Weights of a small sound classifier.
Model: 4.17M parameters, arch transformer, activation gelu.
Training: adamw at rate 0.0013, 2800 steps, batches of 64, held-out accuracy 53%.
Data: trained on single notes of musical instruments (NSynth), 184686 training examples.
Rows from block 5 of a small sound classifier, named by matrix and row number. Rows with one number within an expert belong to one neuron, the router's apart. Each number is 128 + 24 x the weight over its row's rms, rounded and kept within 0 to 255. All counts start at 0. Numbers have three digits each.
Before each expert's rows are labels from the 100 clips, of 14976, where the router gives the expert most weight on average: "responds to" is what is common among them. Only what is clearly more common there than usual is listed. The data: single notes of musical instruments (NSynth).
# router: router (model.blocks.5.mlp.router.weight, 16x160), inputs 54-107
# up: expert up (model.blocks.5.mlp.up, 16x80x160), inputs 54-107
# down: expert down (model.blocks.5.mlp.down, 16x160x80, transposed), outputs 54-107

# expert 9
responds to: guitar
router.9:132149148176169099120134109089137125100173143135115103132122143075098141150128110110143124112108120134104136125097118111105127090134129093135131110110174101138138
up.0:161145144109117076108119140100147119143156111157145123126126121133085111114101139101138128168154136117108149141120111127135102152172130123158119122156125079135128
down.0:142093145092208132132114166112126113118095137137144124124099097091124144148116113151130137121160121133128157057143121112144124131154118045074100144105121146175139
up.1:125156117113104116108149085115138121125145169108147103123174105125110114172136137134147099162156106118134106160121163119103172093123121172146109115163108159093115
down.1:117112157117144113140168158153117114086132148134163105110107065119135126192134143131125134161162141144147099128149108136130132139131128146108129123117108116096100
up.2:104124131152118139130168115110160123145092131132123196120157117131117133107139100101106171136118120116129145169137155125153119093117114123075126116110084162125122
down.2:147134148121161091131094116142151147132135143149127119122155141142133109105093085177141078112104122144149108161135106152095107134135126120150120161158155096132099
up.3:142099155139105138094117099129140163085139140141173123091174103139123134135129128165141122163117138141155160126131141146107157149104084115158138159128163113099080
down.3:097099132144109170149179122164104109125147113067142124079135120131168117118164152097143149145140109121134131126147155136119126126069146130117182107095092119105101
up.4:081071148140119130142141111069156101152136127116113143142133160098138128115127142124150126143118126158116101079131152165105177103082123108093151144105128114150153
down.4:152137111159131092105144087152148146109127112111102154139139135137109122115171133122134092081083061099126137142122159151182158113106125144129149110104109129134122
up.5:126108151151151124121163121135117135101153164075097114105101135129149142148135156128154151107098134098093146108128130133083160130109139095119192080148157129148135
down.5:120143146120119132115110097158104109099122111108154150105136176125093140067140178131124084147114110113084177095094071135140125154111102118134124141127142125104129
up.6:090070177144138112167156119101124105164136125085095142107103129124118132150150157121171165101134138104165166102114131092124121097172123122091154093102118113125152
down.6:117133117174126130100132106123148122104135117104102069136143147119149107080152173104157082081123146104126194124132126086136124188119098109129136119137136095143180
up.7:122133130135139094125101126105137149175107137131107169111136116125104149120129105129160148092112139111123133143094154114125160089155144104088135110082144137130112
down.7:122139169156116087115111129143151167151161130126124120125191188093175145121131105111111091141118104101130154110167075172124150120134111142115162117098122081121155
up.8:099198107135086144152129156119165125147089114119130120118143133148129159145111141148084123083112105182158136156133135123153121138120121183160090139154151153140137
down.8:096157115157155132147155086067153142141126126107134117153140111132136133121145147121114180111158144126102114128100110110116147121112110103134147152149146111114130
up.9:122111156103109139129130139130112123120090134125132135114121124157166143116086069117129113142115155125144112113057162142128095069168140146127105170119064151177115
down.9:118148119140131123160177145120095138149122119115124164109105149133084113104149138160113157092118130150114117163156148095152130116113152154166131123102148173120128
up.10:089109137138113174106139115155113102091132139158179119122139111136137138136108143168137101138122124125185139141134156123111123096120120137132147137096136139106095
down.10:126067096144101102133145149108124087124169136135139141072095139152125142101126119110125164123136135115127122192158150118100116139131130137107142093102090142096122
up.11:134134144145152154116113118072151161117134145159157121134110141084111081154111112093114161152115104102102137127135115101122130073122120123125103118127148095147116
down.11:145106149150160104097113117164095114143109139137143152145129135098152098137123152104130093074116132120142169078145116092132106156157081066150121144122126115131151
up.12:119140109138154121140146154126151118104101123128110171129127127104101167138122164163103145137109151106121145130122149120163086107115132172165147118085134157133159
down.12:154139133131143081111100126119121115076125137136153137110120103159133139117172114125122114130129174133120136160119130140093070134116120114150121133154124139124112
up.13:155144107147152066120105106103153145134137148094113112147128116111115131117130104111096100102115133108122114163126115155157116148185160109143124128139139083140134
down.13:159138128156186159140078124138145104159115160122137155113089134126111085109152098122109122171100121105109202087069115116121104137119142080163105116111120138170121
up.14:113119126106074079129110147141160162115123105170159146139146144101124116171087149154140147150186113163113115121082131152195109159149119105117120168157096133105123
down.14:118116145098141127128114147108131122136141128148109133147134140121166143097131146137142179111126151099093135135134115077114108108173161096087102134104127132111134
up.15:104127132114100129144111102112120127163114132118105177147102121090147091136155126108130171112132120124139125184168138122120172082093164153062096135158062167138121
down.15:131148116150157142105120093170160134175149120152121148123139120102080109113127099099119086086099115111170145154171097154132093093129127090166152153158131092137127
up.16:172135130149139110104129121110144155102139153119137141126128137116123114093138100078119125107093081122107136103137099132111130134160156083130144149148123074138131
down.16:160158126151219138146108146150105130131072144151167106140092116118092114109143151141141132121091144165088195086133068104120133106160150074142124136120117157121162
up.17:090059162141136125125132095115135105136108155092107129108132134165104133152151090131178158106085133163132182098141119123096151189137128128107176117133168109121149
down.17:121136131152112126117122126126116148139119140139155114083174154102094093113149180139116120089092106171109163081134129104131143154112120129122142124127119140098118
up.18:157108146134153098114076122132153136128147147150131119110109139100133134130170109111161145098092111115096157121160119179116112154135117104135132144135142107153138
down.18:141124150148158109135116106136106108147170129150137142146110151114112098113125148116151121138090136146135194095121096119129113134144123055169107125095113140155145
up.19:115141117103143108108093148087129121119117089118122146118139084125130148130137136174139136142160135175145154123140172134189153100121099136141128153148129131088092
down.19:105120129086125138131115117072162094138158128099143120165129119122141151117099122128119140132179152101164129142083112149126153094115128134140180107157173077089083
up.20:149128141167171083130116129092139178113169135113143117113117132124125115113147119084158148107098125104097152095149092142131115150134127082136134114124152076118152
down.20:164122124169207129136089125163110133140139107144141109124130114111118132122165147128125116135108145130127200070130117133115114125146136065170115151108117176150177
up.21:094059151138146128085124103109111151144129137123104141139117124108106135115160085089148148116100119136146106134143163114139174135149130120076145143099114111152111
down.21:100139133154105106097121118122127153095098151143100121100129185100101161111112139097165117110123117137119140085151139134146136133082126173128151092084132098142142
up.22:147141106114111180117151150100119124124130105126129155105111121121150144156138153148094132167172169205130141120141129102180154128096097156123139119136107121147137
down.22:107099130075141126120118145100135087121093106115108142133126089134158161128146117161112139133151128148152085109135132138138150126156135113102136143134125128168110
up.23:100130105127159150175154135157148097110101126137142147124144141124144091143104172142120117132146144166131134126114139157085099129080094133120140148143176106148155
down.23:124116141146125139062138136112173154121127140114127174153122137145100139101122091127168172109132162129128106186120171137111186128142142178116106146139149170122094
up.24:113114136136119111114137146113156087118110069141122130172176117193138138098107150136111107159129090137121137109092130121156129154114095154124115166141133171186115
down.24:147145115138142110140163126087195175102106164120112127113133096107141135103145130126121138160112121114125069140131119124125117086107149140079110118116153106109118
up.25:117111132121119112127067125131155144130141066129169137142102158107156149116168071149146141111102160125117123145090100167134080146165137078143132143134118128153121
down.25:142139108158162117138092126138106173114082152143103125133058122119160113133145155097145157117086123112151202088087107150142138135127145090111113121109114141168147
up.26:107109119135124141156134102133112148097172148091132109133138103125083147154157155141119130147125116130127112122134133106066184136090105151142136097119140114106111
down.26:126121115092153127125134088186120137125122144149161091136156098124151128147116113143103050126138120146129120133125109133114121107177092141093102144155128142137120

# expert 10
responds to: octave 1; keyboard
router.10:152101161116157163144103097117121129131132149107132153100090136135163157110141150173132103144114172161147161102151150133111088122145128098122098150152093105124167
up.0:125135075142155146112141115161132095090106129118111157148082168111081161157113125158122137129119154132131126139120137113135126136105110138097177052099163166110115
down.0:133174129151080133126168130155144120144109126130169153112159126122150165106112132122123099151130138113179147162114133115158182109139111212103129158128111140113109
up.1:126111147115136134150126138117133169118151170154117103139119111160130091156115133147152101092136122124157151083112112093117099136132120074109114176137067114145132
down.1:192092184114177111156085133095111130134121107151136145132112142130109085109133092125118131133128136142107145066140139138105074105128123064148115164106099108137141
up.2:136141101111106138121125116175113161106147127152133087135126135129090118149137168157181124174122131115123109129110087142102066139116124140149106116114114119151178
down.2:125133156167111127138137109111128164116107145093154130131106133132144125109142119132130078153133152105142097118088120147151097128125118127172151135152157090124168
up.3:130126145128104112105131101117137146147165149099097095125122148122130085106121108157143102139115129111140096153118173117114111084151107190109129155151168122120084
down.3:095168090165096107103150097136150091155151117118124099155159153117108134166141130079106130139126113088119129179111096125166135115150128152069141119125113137182093
up.4:148116136126162120164061108128113150096126135153115134136094125113145118132087108120153103127147093137133167112111111104153111146162115113100093134141121129141104
down.4:116112164122204146161084155086126121126139113136121132087154111141153087148133114123131138114167113107117125070170106155139107102124130060118103141106125125120133
up.5:149140128094141098150137114124135196153137151132134154136120113114134106134148154110134146134139147112105156108111088070154103109107163088126120128102111127163128
down.5:179146112140212152177130132110127143148114129126157123106160139092146126110109135156129161137142166115125129124202087153106129159128111095118121136120071143146143
up.6:144172118139108148145140106151142166175117124144121135159132068125129115131136129134137136142161123123153117128119089139173171118130116194138101130114094135116150
down.6:089145097145130129169109143138095151149119115118171135126101145096150102125180149122152112112137092050117112122121124109119116121173135113150178116093130141119166
up.7:105132088136090106129147086149134113141149127123133154158155121132115124113128099140132140146125100108130126191111124123080129130085117157151180100089189111108137
down.7:114135085140113157084130086131146139166131084097159095080146137118118135138168120155160130104126137110130130147129147113128159094117096173112110067169179123141074
up.8:131116095113105094106133148151135129131129089124111101055119121127135134105109148151137096161123132155135103135114139117165128151140163156140152150119118108133150
down.8:088102109098091106119095145168116151141137105115149150123115149129108152130143141118095111137125115124154111138115163157156103114112167146123127161128134139112117
up.9:139137174099149089102105195132126171145141145158089141159117095133133118131149091140128137141142127117138158100137091081131100147115104063108102150105093114143115
down.9:159089174133162143131062157106130155109150093151135140134124118123141131129113132131097123144131141154126155068119132135107075130134121060107119170106135134165142
up.10:110132120110174115142116193119123149112138144120118122158136122144163111173107104143118082096153139133168159146129122107149102113132132116127129132166143120149141
down.10:178117151125141151153107121086128113109160111135119125124162140152141103127110120141142129132121152147134133058146115128117116136111119082129120158127140140127140
up.11:106086123130118131149158146143175095149129169162135121152161098146106132155098079146138090133102114096131168107100157130178132153098108098135109141152083162126134
down.11:140097134132189128189117132126157122127138160158104154091103112115121129130084141145135124143113133144107116090153165122133114127153117095149082185137136119151144
up.12:141095163102122144104071123088112129111120081127172097131130113093161151187169120120106162162133157122108147111172138140104093132126119154139095122149141105166131
down.12:145161136096121090137123132133149131135111086123079122137131096097138163162185141150141107118133142112100116144090125102136100127126097103091124115111154149131123
up.13:129122153153093137130122086139183135116115112135160079122124112149135135137138136122144102132122113128150091166126163130125134094117136155150107140133099157122068
down.13:116158135118110131175139110139139113147146128164110152139148107110106162131136124171127130129140160103092078146147117158117125136158177110116125166094122108125144
up.14:092124114167112111108143134155146130159161105126145069152106095120145100126133109094124137122145133109145142150106147123112126138083162124114157094107197149181136
down.14:126162112140111112127135126159145137132140111089163118127126102147142162101114157121177111141126120106138165134102182112105190101100166192122140102128194114098106
up.15:192134121128162163140123150128105159105123157132143159093112125135112144121132122112146152154135114090145113107128112132172098094085127155147135120132123101103157
down.15:154180108119129107148127123203131141131145146136138153174094147147161136121135123083148121105153111086180114164082128118107147147122146177125105109133081134104111
up.16:141125129104125121160134138135126097092107128122078087156141145112127123146162147146149093108122079097130117119112100116131114105125129120080146143132060112146155
down.16:156110181185146160124123137140127150103154097150125135083141132093167135133135143142124134132105142097134154100161125120149152124091097123196149153158135127190085
up.17:139120175120129088138136167127120164125155151109123178162123128159130120150120119141127080069126118143119150125113096106104138115162110091107098155145094160177145
down.17:145119161117152131146145148107127132139151136144141133119143150120133122119160093154130137132157139117103146086159113124117059119136131061108107176146128108158166
up.18:144124143188125119108140124110135106132116140138120107111093138147116116131104081095124160136106134153113091122136067155129095128116170103122174123135132121148158
down.18:158157126108157124156153150170144133109130121090101128085115112183131111106088122129136125133112129147160096128126123155147070131121132131093119086137160123091142
up.19:099101106084132137096138136137127132147150145114122130114146148141101142166100122150187144136113095146078128157084181128138174130128137149080126130093096146128143
down.19:100125104136103146118152085122181103103134171141107095093136124122104147147142140091114122131111172146108124155056152148120164125087081163130131077168140105118103
up.20:099117164136130104129159078137131083105147131160164140109116116072157130131115149124123135106135134123110129146103144108085139130160135151146180116168129085202135
down.20:118100117144132113139107118110150145207144105171105103130171126141098127116151136113137109142144127107131141116153135090134186100086131150094086105109154150096111
up.21:119117092101132174136158141140109109101157126097145080124146163138130137135118167148103096124141102131166139101078153139159144103116131135123103126120148118115074
down.21:159150104181135077105169124131134174117093130082128147169114118133148122104150144161121111135143117107141120155121108111158141106172124158115144116150139128151116
up.22:123121116080153124113152136156128162161066147157091126149163128135121120115090112141119106115145095122136113133126137117172116122153142089088127141110118124172118
down.22:153120156163168130131117141106160118113154178150106133116123133121091124152099112073107118119137094089131154075133123112118152159171137093113105172141098144187139
up.23:100112123142099124095118145155124160151139111128144110121136113131118137131141126138157111183141131112127141158134093134135167098095077166138141090126118155114129
down.23:112109088119117131075141126138177134080165171092108137124153147121117139158147131090163100134150133095095145136136143080157136134101128128145117136098160131093116
up.24:113137099136087118110135126106142136142113106139169153101138142153121157139117111111117150121132110108108109134112153127177131125119113155128136140095141146108141
down.24:134141121097101122142153147154147115057109189082142129142103166120100162102127161090173124132164110127129157114144135121160121131120135172132127103125058143131126
up.25:126146110152141119147143145111142118137116167116149171081106155113133122149088126102126178111110128130108125135165126100144112112120141144125124119107081109131137
down.25:139089114126143128192156136124100141149130131132114109161133113158111121090132144105122137159080096138139109104151111089129090132100159116091130110086068137164143
up.26:158138078122090123110125132158165106159123138112154109116104150132108129089134114107155114124099131144076151113108099139141146163117118115160127109125134106105125
down.26:129143151158150089129077180147110153118138136148170131153090134068107125109140158119164154098094118090162095124119097119127120114110134128105115119098060104156130

# expert 14
responds to: electronic; octave 1; instrument family: keyboard; pitch class C
router.14:141084175124122126176123114115123102163073139112111137096119112154125140146132120116137127095081097149107139150121147179094125106174135090158112162098140128125128
up.0:085119107101134104168105116131128138134092164088081106137110101096135126130138133103147152103130083125173121119107111117140134167133135108075145054098117130146123
down.0:147123136121094137125070126197106118124139120154142158110158147147107123111072093119144126137100146124079124125117112141106111151154088098112079148173124114115157
up.1:116141089133085150140118111144115099108156087101121121096167124109128131142108111146171138147105142097160095107153135119139109119128116149120183162107126181141094
down.1:082143118153155121156143162081111132095119096110117112190138080117069084135134098158168135128137175107142134128127131124105144101124145136111109158163108158145100
up.2:076141103132141129096164165127163154091150107168153121145103161098154128167191166124150133130108087123124117123140147124154094153125136112121097167152103135093150
down.2:154146093099160108134144074090097128122117110174116121139097109129135114107141140100151137147120115135168125148129114104117126116140120151122136097137113117098110
up.3:101111136096147175105127184130163128127156103130096108153146164116157138166127096127132130109103118091142116152135131108154152099136125099100127122116143171108105
down.3:168118164120105119163111143127148131158143139098151119090088130096150087118104095115116146129146127134142113112127103150130103170117120096103112117116154068103126
up.4:089146114148140178141123159084107115115144148099105102097140143115171126151121079126127184157121096060158129108139115131146110099130170183140150134133148117127120
down.4:126152169105147139113099136123127147124140106120131139110091123109144106137152076101126130105127117121149148162168087131109126168168127138124141127106051095129124
up.5:134154113139135193174131124110158139110115097140137115095155100105082104120132126155169131087123094138139155158155104103113122120135141145146122128164156142146128
down.5:094126096148167145107147134115136133125137161137135126147121098134127125145123132142190085132107134123133123145120144061175149091099114164113128124150099128142077
up.6:147076147154126152153149090099149122122127152126185129090191131144129114102119135104118137142129131151073133136183121089137125160130195101135112145146097125130141
down.6:106123141091149117123118158117111097130102110099099122127140110138158119149127128139146075108129164164143175124083144144146069105123140124138148113153123132148092
up.7:109186100124128115148147110082161131124118171119099123146121108158151162142099126118140147105146139084135119119100094138153134121123201117153124135128133146146182
down.7:160146182129143130145113132207110109093104142123104113134156139127152118118091098139139095124127136128118108127135132143093146169168118153173172152164123084082149
up.8:148150126107143189094117150115128120123110174125145149107132115101140077125100149130140106154157150195138132110149104103109122103097159097116100144142111136140145
down.8:115114098138142140146113148124164129145110103077147159111100172175093178148134140113141097127159129079166121156123167066139063141108141204143123118114130129163116
up.9:121101112182112116135139137126105155123099112093108136178095128167127156089172180124101115095095130102181151132122112104070126116101127129122127107147104143110130
down.9:149131156113135136064123129137137119135114102174136106115141155128108146149113122089109146134108145103079109076153152163081126150148101149161153152190086152100107
up.10:176111133117137122146090148091171130150138102146111095119190153153105110117118056154128131114097117170076153115133114144138131100169146077159084160161104115100130
down.10:117116168105173128102088179130130125124118147119135147089119129102141109168133136146121087156184127163155137098103140106171133127131131116122137152112145113133121
up.11:143085128120092115131142131164147115142149122087127119122112123099070142110144151137114148118077180128097115137119134082102182119129111140132133129092139155134106
down.11:120128094120125124095154138133142136154103102119101123164164138153095097173144158142151117126132136095164129130070122121143107064100156104144145102130125137153120
up.12:088123147115109124121108148109114135152148151110146065123111103121111117162167138138181128131114148163143140085118103065151131109153124126151098097113093168151137
down.12:122114103155089136163110145092154148072078146154144127103092097127116152153133165158098159141126157148129135151111134128140147156133119123172114150163131177130117
up.13:127125124163142150180113108127171107135125075131126112067149114190132158103155146116135126085089141139122123119144124111165109160128142122163124157147133142116165
down.13:106125142095111137125128110147115132119114097101137113091123115130152156138157128141124130155157154144171127146107159135148144135137112154155083179162086164132080
up.14:135115116162109138144099106116121161142125120131119093188092150137110127117148146106140126107146114130172103067150089106105154148139147162111091124085129125131146
down.14:165165147140103127121140068146125134131123174135157138124141102127154173132162124138101107147115147134130105097134138115112107128091139132162083139084114114105110
up.15:137111124079138170140121146177108112118114155113152119101139092121095153163141144067093149120101132118127114140149111147129113120160107100102117154145137153094096
down.15:117137102162117214118133128133089142145133128117168107077151146105102120115168106153117127138128143120121138120125133134162117101123117054098127119080185123103097
up.16:126139156127115129105163129124100070120152107123122122105105137201074078137157123128138142127120134177152103111120132124116107140105135152158140134134148123148184
down.16:143117145132101121149160145123144118117102132123080126108142122124135175141137154145143122141134109152114125133109084129108127101102092186089120158107114172117155
up.17:153111104138088091119143131167181123147141095102128080137106144156140195128143157122140166146114130140122113116147168124099142120112137185115122101139112125114115
down.17:098156115134148127156140159058153123144113081129124152153112124196137085108141071125129137133095164161148123100122108162126124090131169144139069148165111096125129
up.18:135131132156111144140135056111116147139091138078169094126160103173134124120131139084111146130088147115129150139107164071118121083106140144104123130137135138157116
down.18:116091130078157126108132133116170114169095132136138113119136140171128111151124129158152132160116166123143147145122156102167143086102090144142144117115127137141089
up.19:095123106147146117143115147121100129108099083104098142169113127138138136117119187107131157107137128113170120137128102128121159150141100148123113122146108149150148
down.19:182146187124117153115109168158151140151110172154122089142142105194116121128157103116112134153053099116098115105141099146118136139144121133110132139142136098130152
up.20:120154125103118177145125110124173116102113148160171141143144096106109128112111133085124140137114165158094179081146167073133103093098142123152125131105112148137131
down.20:143134095111127150069124155129133114110125114128121149129134147139162139124157134139143153151117134144132117111124171119103121112122164124150096111108119148116142
up.21:194095141126170123164103126115147152105124156132154073071185127108114117136118083122159166121099146169102113131147132134133142146135134094143127140119119070122117
down.21:095102122084165139136107159146087113081130131100122102126124122138111128142132165133115091152183158153105156141120136123184131160112132102121139161105148180112128
up.22:118152137089121163124052074097168108114152143105155099068184106154106127130111089135154121119095112091070157107136148146123127097144147110132090118175109127123135
down.22:138134117100157124110081165139107157069144132094110099123124117129117127172088183103169110132156116136185169111100127084142138128169149142132126133102141102104140
up.23:140101119124181126126091120092106107163114189079160112125092114155101098153112108127122121134112155135132116110103121167159135114132154151142128078107120162095164
down.23:137127127090132159151129109171100070109112141128133105131145114135124144078133138150106118111087139130167132124156131124126138119132092113130114127115154102123120
up.24:142139113121147102124139184130112131166132185180073159117114116140113138151076098110124131099089099107102112162132129131124122124160139094111130100057123148170160
down.24:146116122125153145126147083155096123170108129132112150075147177120152142112150141132149133118097114160116123113121143146106078170132149127082132134102137112146124
up.25:150109154100159134144085156129151125133133138177133083086183151165095080163091101133114120125085131152063140095153100148130131115122140069115103164132121110118122
down.25:118111142101163135105094152121119113127110141103129133079114118104147102176165149139159108121206133144139159159104146095152127067118119105115162122122140150141127
up.26:134123151148117141153103146181148127156145117151144129096146108168124123096107130112122126105117107134087152106109128151081124104120124095165103113082136085125138
down.26:152094142128125110140070117132104160134105121097151109135121110143069142153151133163131144160135158148145164137108111119137164161144124101189147129100134100114115

# expert 7
responds to: pitch class B; keyboard; octave 2; note: B2
router.7:134108164074151119115104148107137104084131086117134140093141143162171146108146106158127084111156140136178161112139173154115147108133109146133116162123154138118139
up.0:128131118098129153087143175121118123091151108100069113110131145134123096131158104131129125101122129172100170084133114149142166131165141123122119113147124177138128
down.0:089131138158135125114178163127141150159104158119111140109118120143101133138142131147105094119139189131123137161121141105173173085112112115114108127174152117107111
up.1:110157119135150174106159124153107167148155097143147139167098124144100108151125140168145124146157111089144090121133069105118111116107169138081160090149115112101116
down.1:131125110166086154138139116149106148096134139139138135126121108153149090114114148088166146104112085151145083154141101149152105139100111123109172116086168141122144
up.2:074147140176119089083130091129152168147114154150143114156112133084134107152136115138149102143169076122104126141099136146103147139112189089123116124135133121128131
down.2:117097106128082084115143147169147126135102097191144102151110124128155106118119121146142179084141168140147124126129119139113123113107136151125135153140163128172115
up.3:111134165114125139129143120137160146139191128114090124050161091137137130137129132092132149162139142131145098117138131104132096088109173088132093157121115105154101
down.3:122137150116130118145105155128159128122137111167093100110131148091087190094143101127097164123150083154135132110099134150108177148097106097119106169130137146168141
up.4:128140143114141142083116123143145149138119134161103072147142128122085135130081085148115074079163100181108102176092139138107102140157137162104094149138100136123123
down.4:110113127092149101109119107150108081146149121103111123186126111125125130126147127128146132105126184141145092118128173141163143173135138144139167121136165158112125
up.5:083095125131119117116181162115134122090147155090086141118143123138144148143152115109101120156138125122166085151094143144129144141128140175091140141126080130126143
down.5:107096065132154152133120134111100139189124171136099115120137171046138131107114141127123179108141140137099121121101122100160135163141151140157112114165111119123143
up.6:169119138130156124103101094122159153112119157135101142163080127124146085150139138120163130138129139129146147096115141092126097164123105116164117134085147060145135
down.6:117120139144125125107121158122124165135100136146118131167108122108111122125169156110109170107162121108129120106168081123144120132134116122170082130159093130151107
up.7:100134149131142124117119126119126138115147133156127130108131110100076103150100091102144133165095105146159146183131143104149136181097145129075132075099134154093096
down.7:101108101144149146136127061104111122172078116145121132155116119140154117103092186144170105136100119162139131171139140107105112123130181127140127151135136135142187
up.8:127155157138139146138104101142129171140122135112128181110103119156147159132145104107123088143102132142148112180155177111131114105136137160091095129126147153122144
down.8:127166111146115132172132146137146128145117115124119101167173104164105086147135133147125087156116106112127109104125138145087122134114141134123112146112112118117141
up.9:165129125131097097147135145172154112126112143090111132077116120145082127152155124094147167111129116132084117118135141084169100136072115150093132116152116113137091
down.9:121166091140076138153120121133169108152128149121150123120127096086157103141120117134098109193139125156156137116087117099119107091101105128138115109100059126133154
up.10:119120087143131158131154120139121158142146129140107138144134144120136122144098154165089124151127112130142126129159066201153085153121138165130070115079149131115128
down.10:154132176136130144128100133115097132089119096106134124156120117125119112163132149105105126097140139194132117124124144093129078123154170146161110140114143159119153
up.11:127146150098090104140116102130098090118115129138109111137149145118110157144169093132074130119119121179142112129155104172184155150103142118084145125151114142150128
down.11:121086090125108124099122112117169130101096164095133147120129136113123150112143139148099119142141134170150137134115119167126114154124146130110134125172165119090162
up.12:176115104158160118146126139117138131084119117123117127142108085130151119120122179100076155135163146130107128108174086097138106131143123104130112127103151126159135
down.12:092115124059131127103116160117116129138126084121170109079131177124125122171141086166130105117098150119137109111105137162130135142094119167154143144146119132125135
up.13:157148142108131130097130149157131120104135109141129119133145073145145086143070098141094108118153107136119091126147133123126097136148131131148105184174132155138091
down.13:149135108150132112134100158123128097130142087108137142130136134144114135126141106134151124115084127115177144098166164165169101113148106135090162152146151095101135
up.14:148102117120134142168142113115107128099120149136144139084142134174102159141103129138117088125106163133142125140144154146117114096119116168112107134139119143090159
down.14:091098100096131116158105162143121157123114144100117134114160154099130133095142087143133137100133199115138139143131119121102150152152119109110115147143128138099153
up.15:156096146115155125098088126104110149127136144144110156123101104113119073116108144151130145149127120141149131117170118118111140163116116093151153149084125092093100
down.15:123148184112161168095114174072141134093143103154169119183122158097142113174106160154108119128166132110130119116165144120159159110140141146150116151135147093138117
up.16:092096087121135120124139159145076128114117161089095125151133119101113118124123086132135091179110123131150126109069119119117171136136159137158123158133098156153167
down.16:135137109128141125175088124123170105140142135123071163146127159113168168122138145113100179121154150130140131169120115087118145165147112132131142120151147176091122
up.17:111146110128129117115154170139111138141107127141136169115102132123106131089133138108136115103116156136096137102134150153109136089141146162057147111091097147138139
down.17:132135100109124153110126160169142162145139125126139113129147104131139123118127167108139153087118088115125071130124162106125126163132183113133157099124125125106179
up.18:111066143128135162150123126108122143164139128124165105153127122156116146127126121103146158107113156125092131129119131137173091123101141127113149128147114114145109
down.18:125127132125133121112135123181105155107137103109134133110151139147137152114073107131158106148102067165156125148121122096136133104103107143133126126061123128158159
up.19:143134134104138089121128106118119138118159118154109139137144105109116141142073110106145116120176104128125105157149166082141144118148136107154096162175102160120111
down.19:137137122153110153109120162153147078144067107133117119123203152162105178066102095132120117086090115146141110097158135183128117166166099139135151138147134105121151
up.20:189168117095114129123113151115146149082132094141143120121114107130132080151110147105121122131166140144082137110170074088143095118133120139134114133142141129124112
down.20:138146128098100137110097145159124120143094119142144129108125140124163123184147143134111084120118145144138115106135146187115125108156128137169135122126147107078143
up.21:123139111139103155138136145135130129099107124088168199083123162166139204131114171137089123146155146139135126133144152120143110066155108173139131127117126153149108
down.21:129149112081103117137122120134129117147172103097135109111124138094089089154123123102109141119125119157086104149100136155126158140125105128152108160113085148092149
up.22:093090110136144186139128158086130148147136114105115139169091109102188081148084118128110123114099130125115113106128129131120125151117127089083136114159141124153157
down.22:137153114129142101108143121075117172114189127092111139171136103141155123133106130133132140130131131089130114107109117109139128189129129115111112075159139129115113
up.23:182107134108138081131110139129172163108141096140118094147152081119116138129116082115135120115126134155106114097141154149118107133119166117127087115156111099083106
down.23:146167129129132140095140140165132104126143086130114117135148103136107114137155127141115146105083133156186152094126180178126202098158101168132139112144141120110085
up.24:154129137164097137126126106103121156123157188135120169118132125122133139124110153137144156109107111165130126141160092108118151079149139077113109104164102131143155
down.24:126132160109106119115136084100124143134119121190135128115184103054140125133112105127147124125140132103099118113151096116123142154152129143185183126115133128131068
up.25:159116134159117173164132121134110109139141130154133095117166112166165181107105114161104115128105176122096104110123106137115068099120149124153105118147105181179126
down.25:148121125131123075107104122134120145099133116097103138099170146157124133082169102157179136115088148113105123129097133168138139113105078096108111154116119190126169
up.26:145119126155073159131128116162163109141116111151176135107114131113118138134120097116096148130120087126157129166129109111124127130123123103089165132144114153120105
down.26:123111119165095126107148107151122127122110124125156110168095064128131115124116152139170105169196084072121137134087158104143119124131121131144118086115111105121158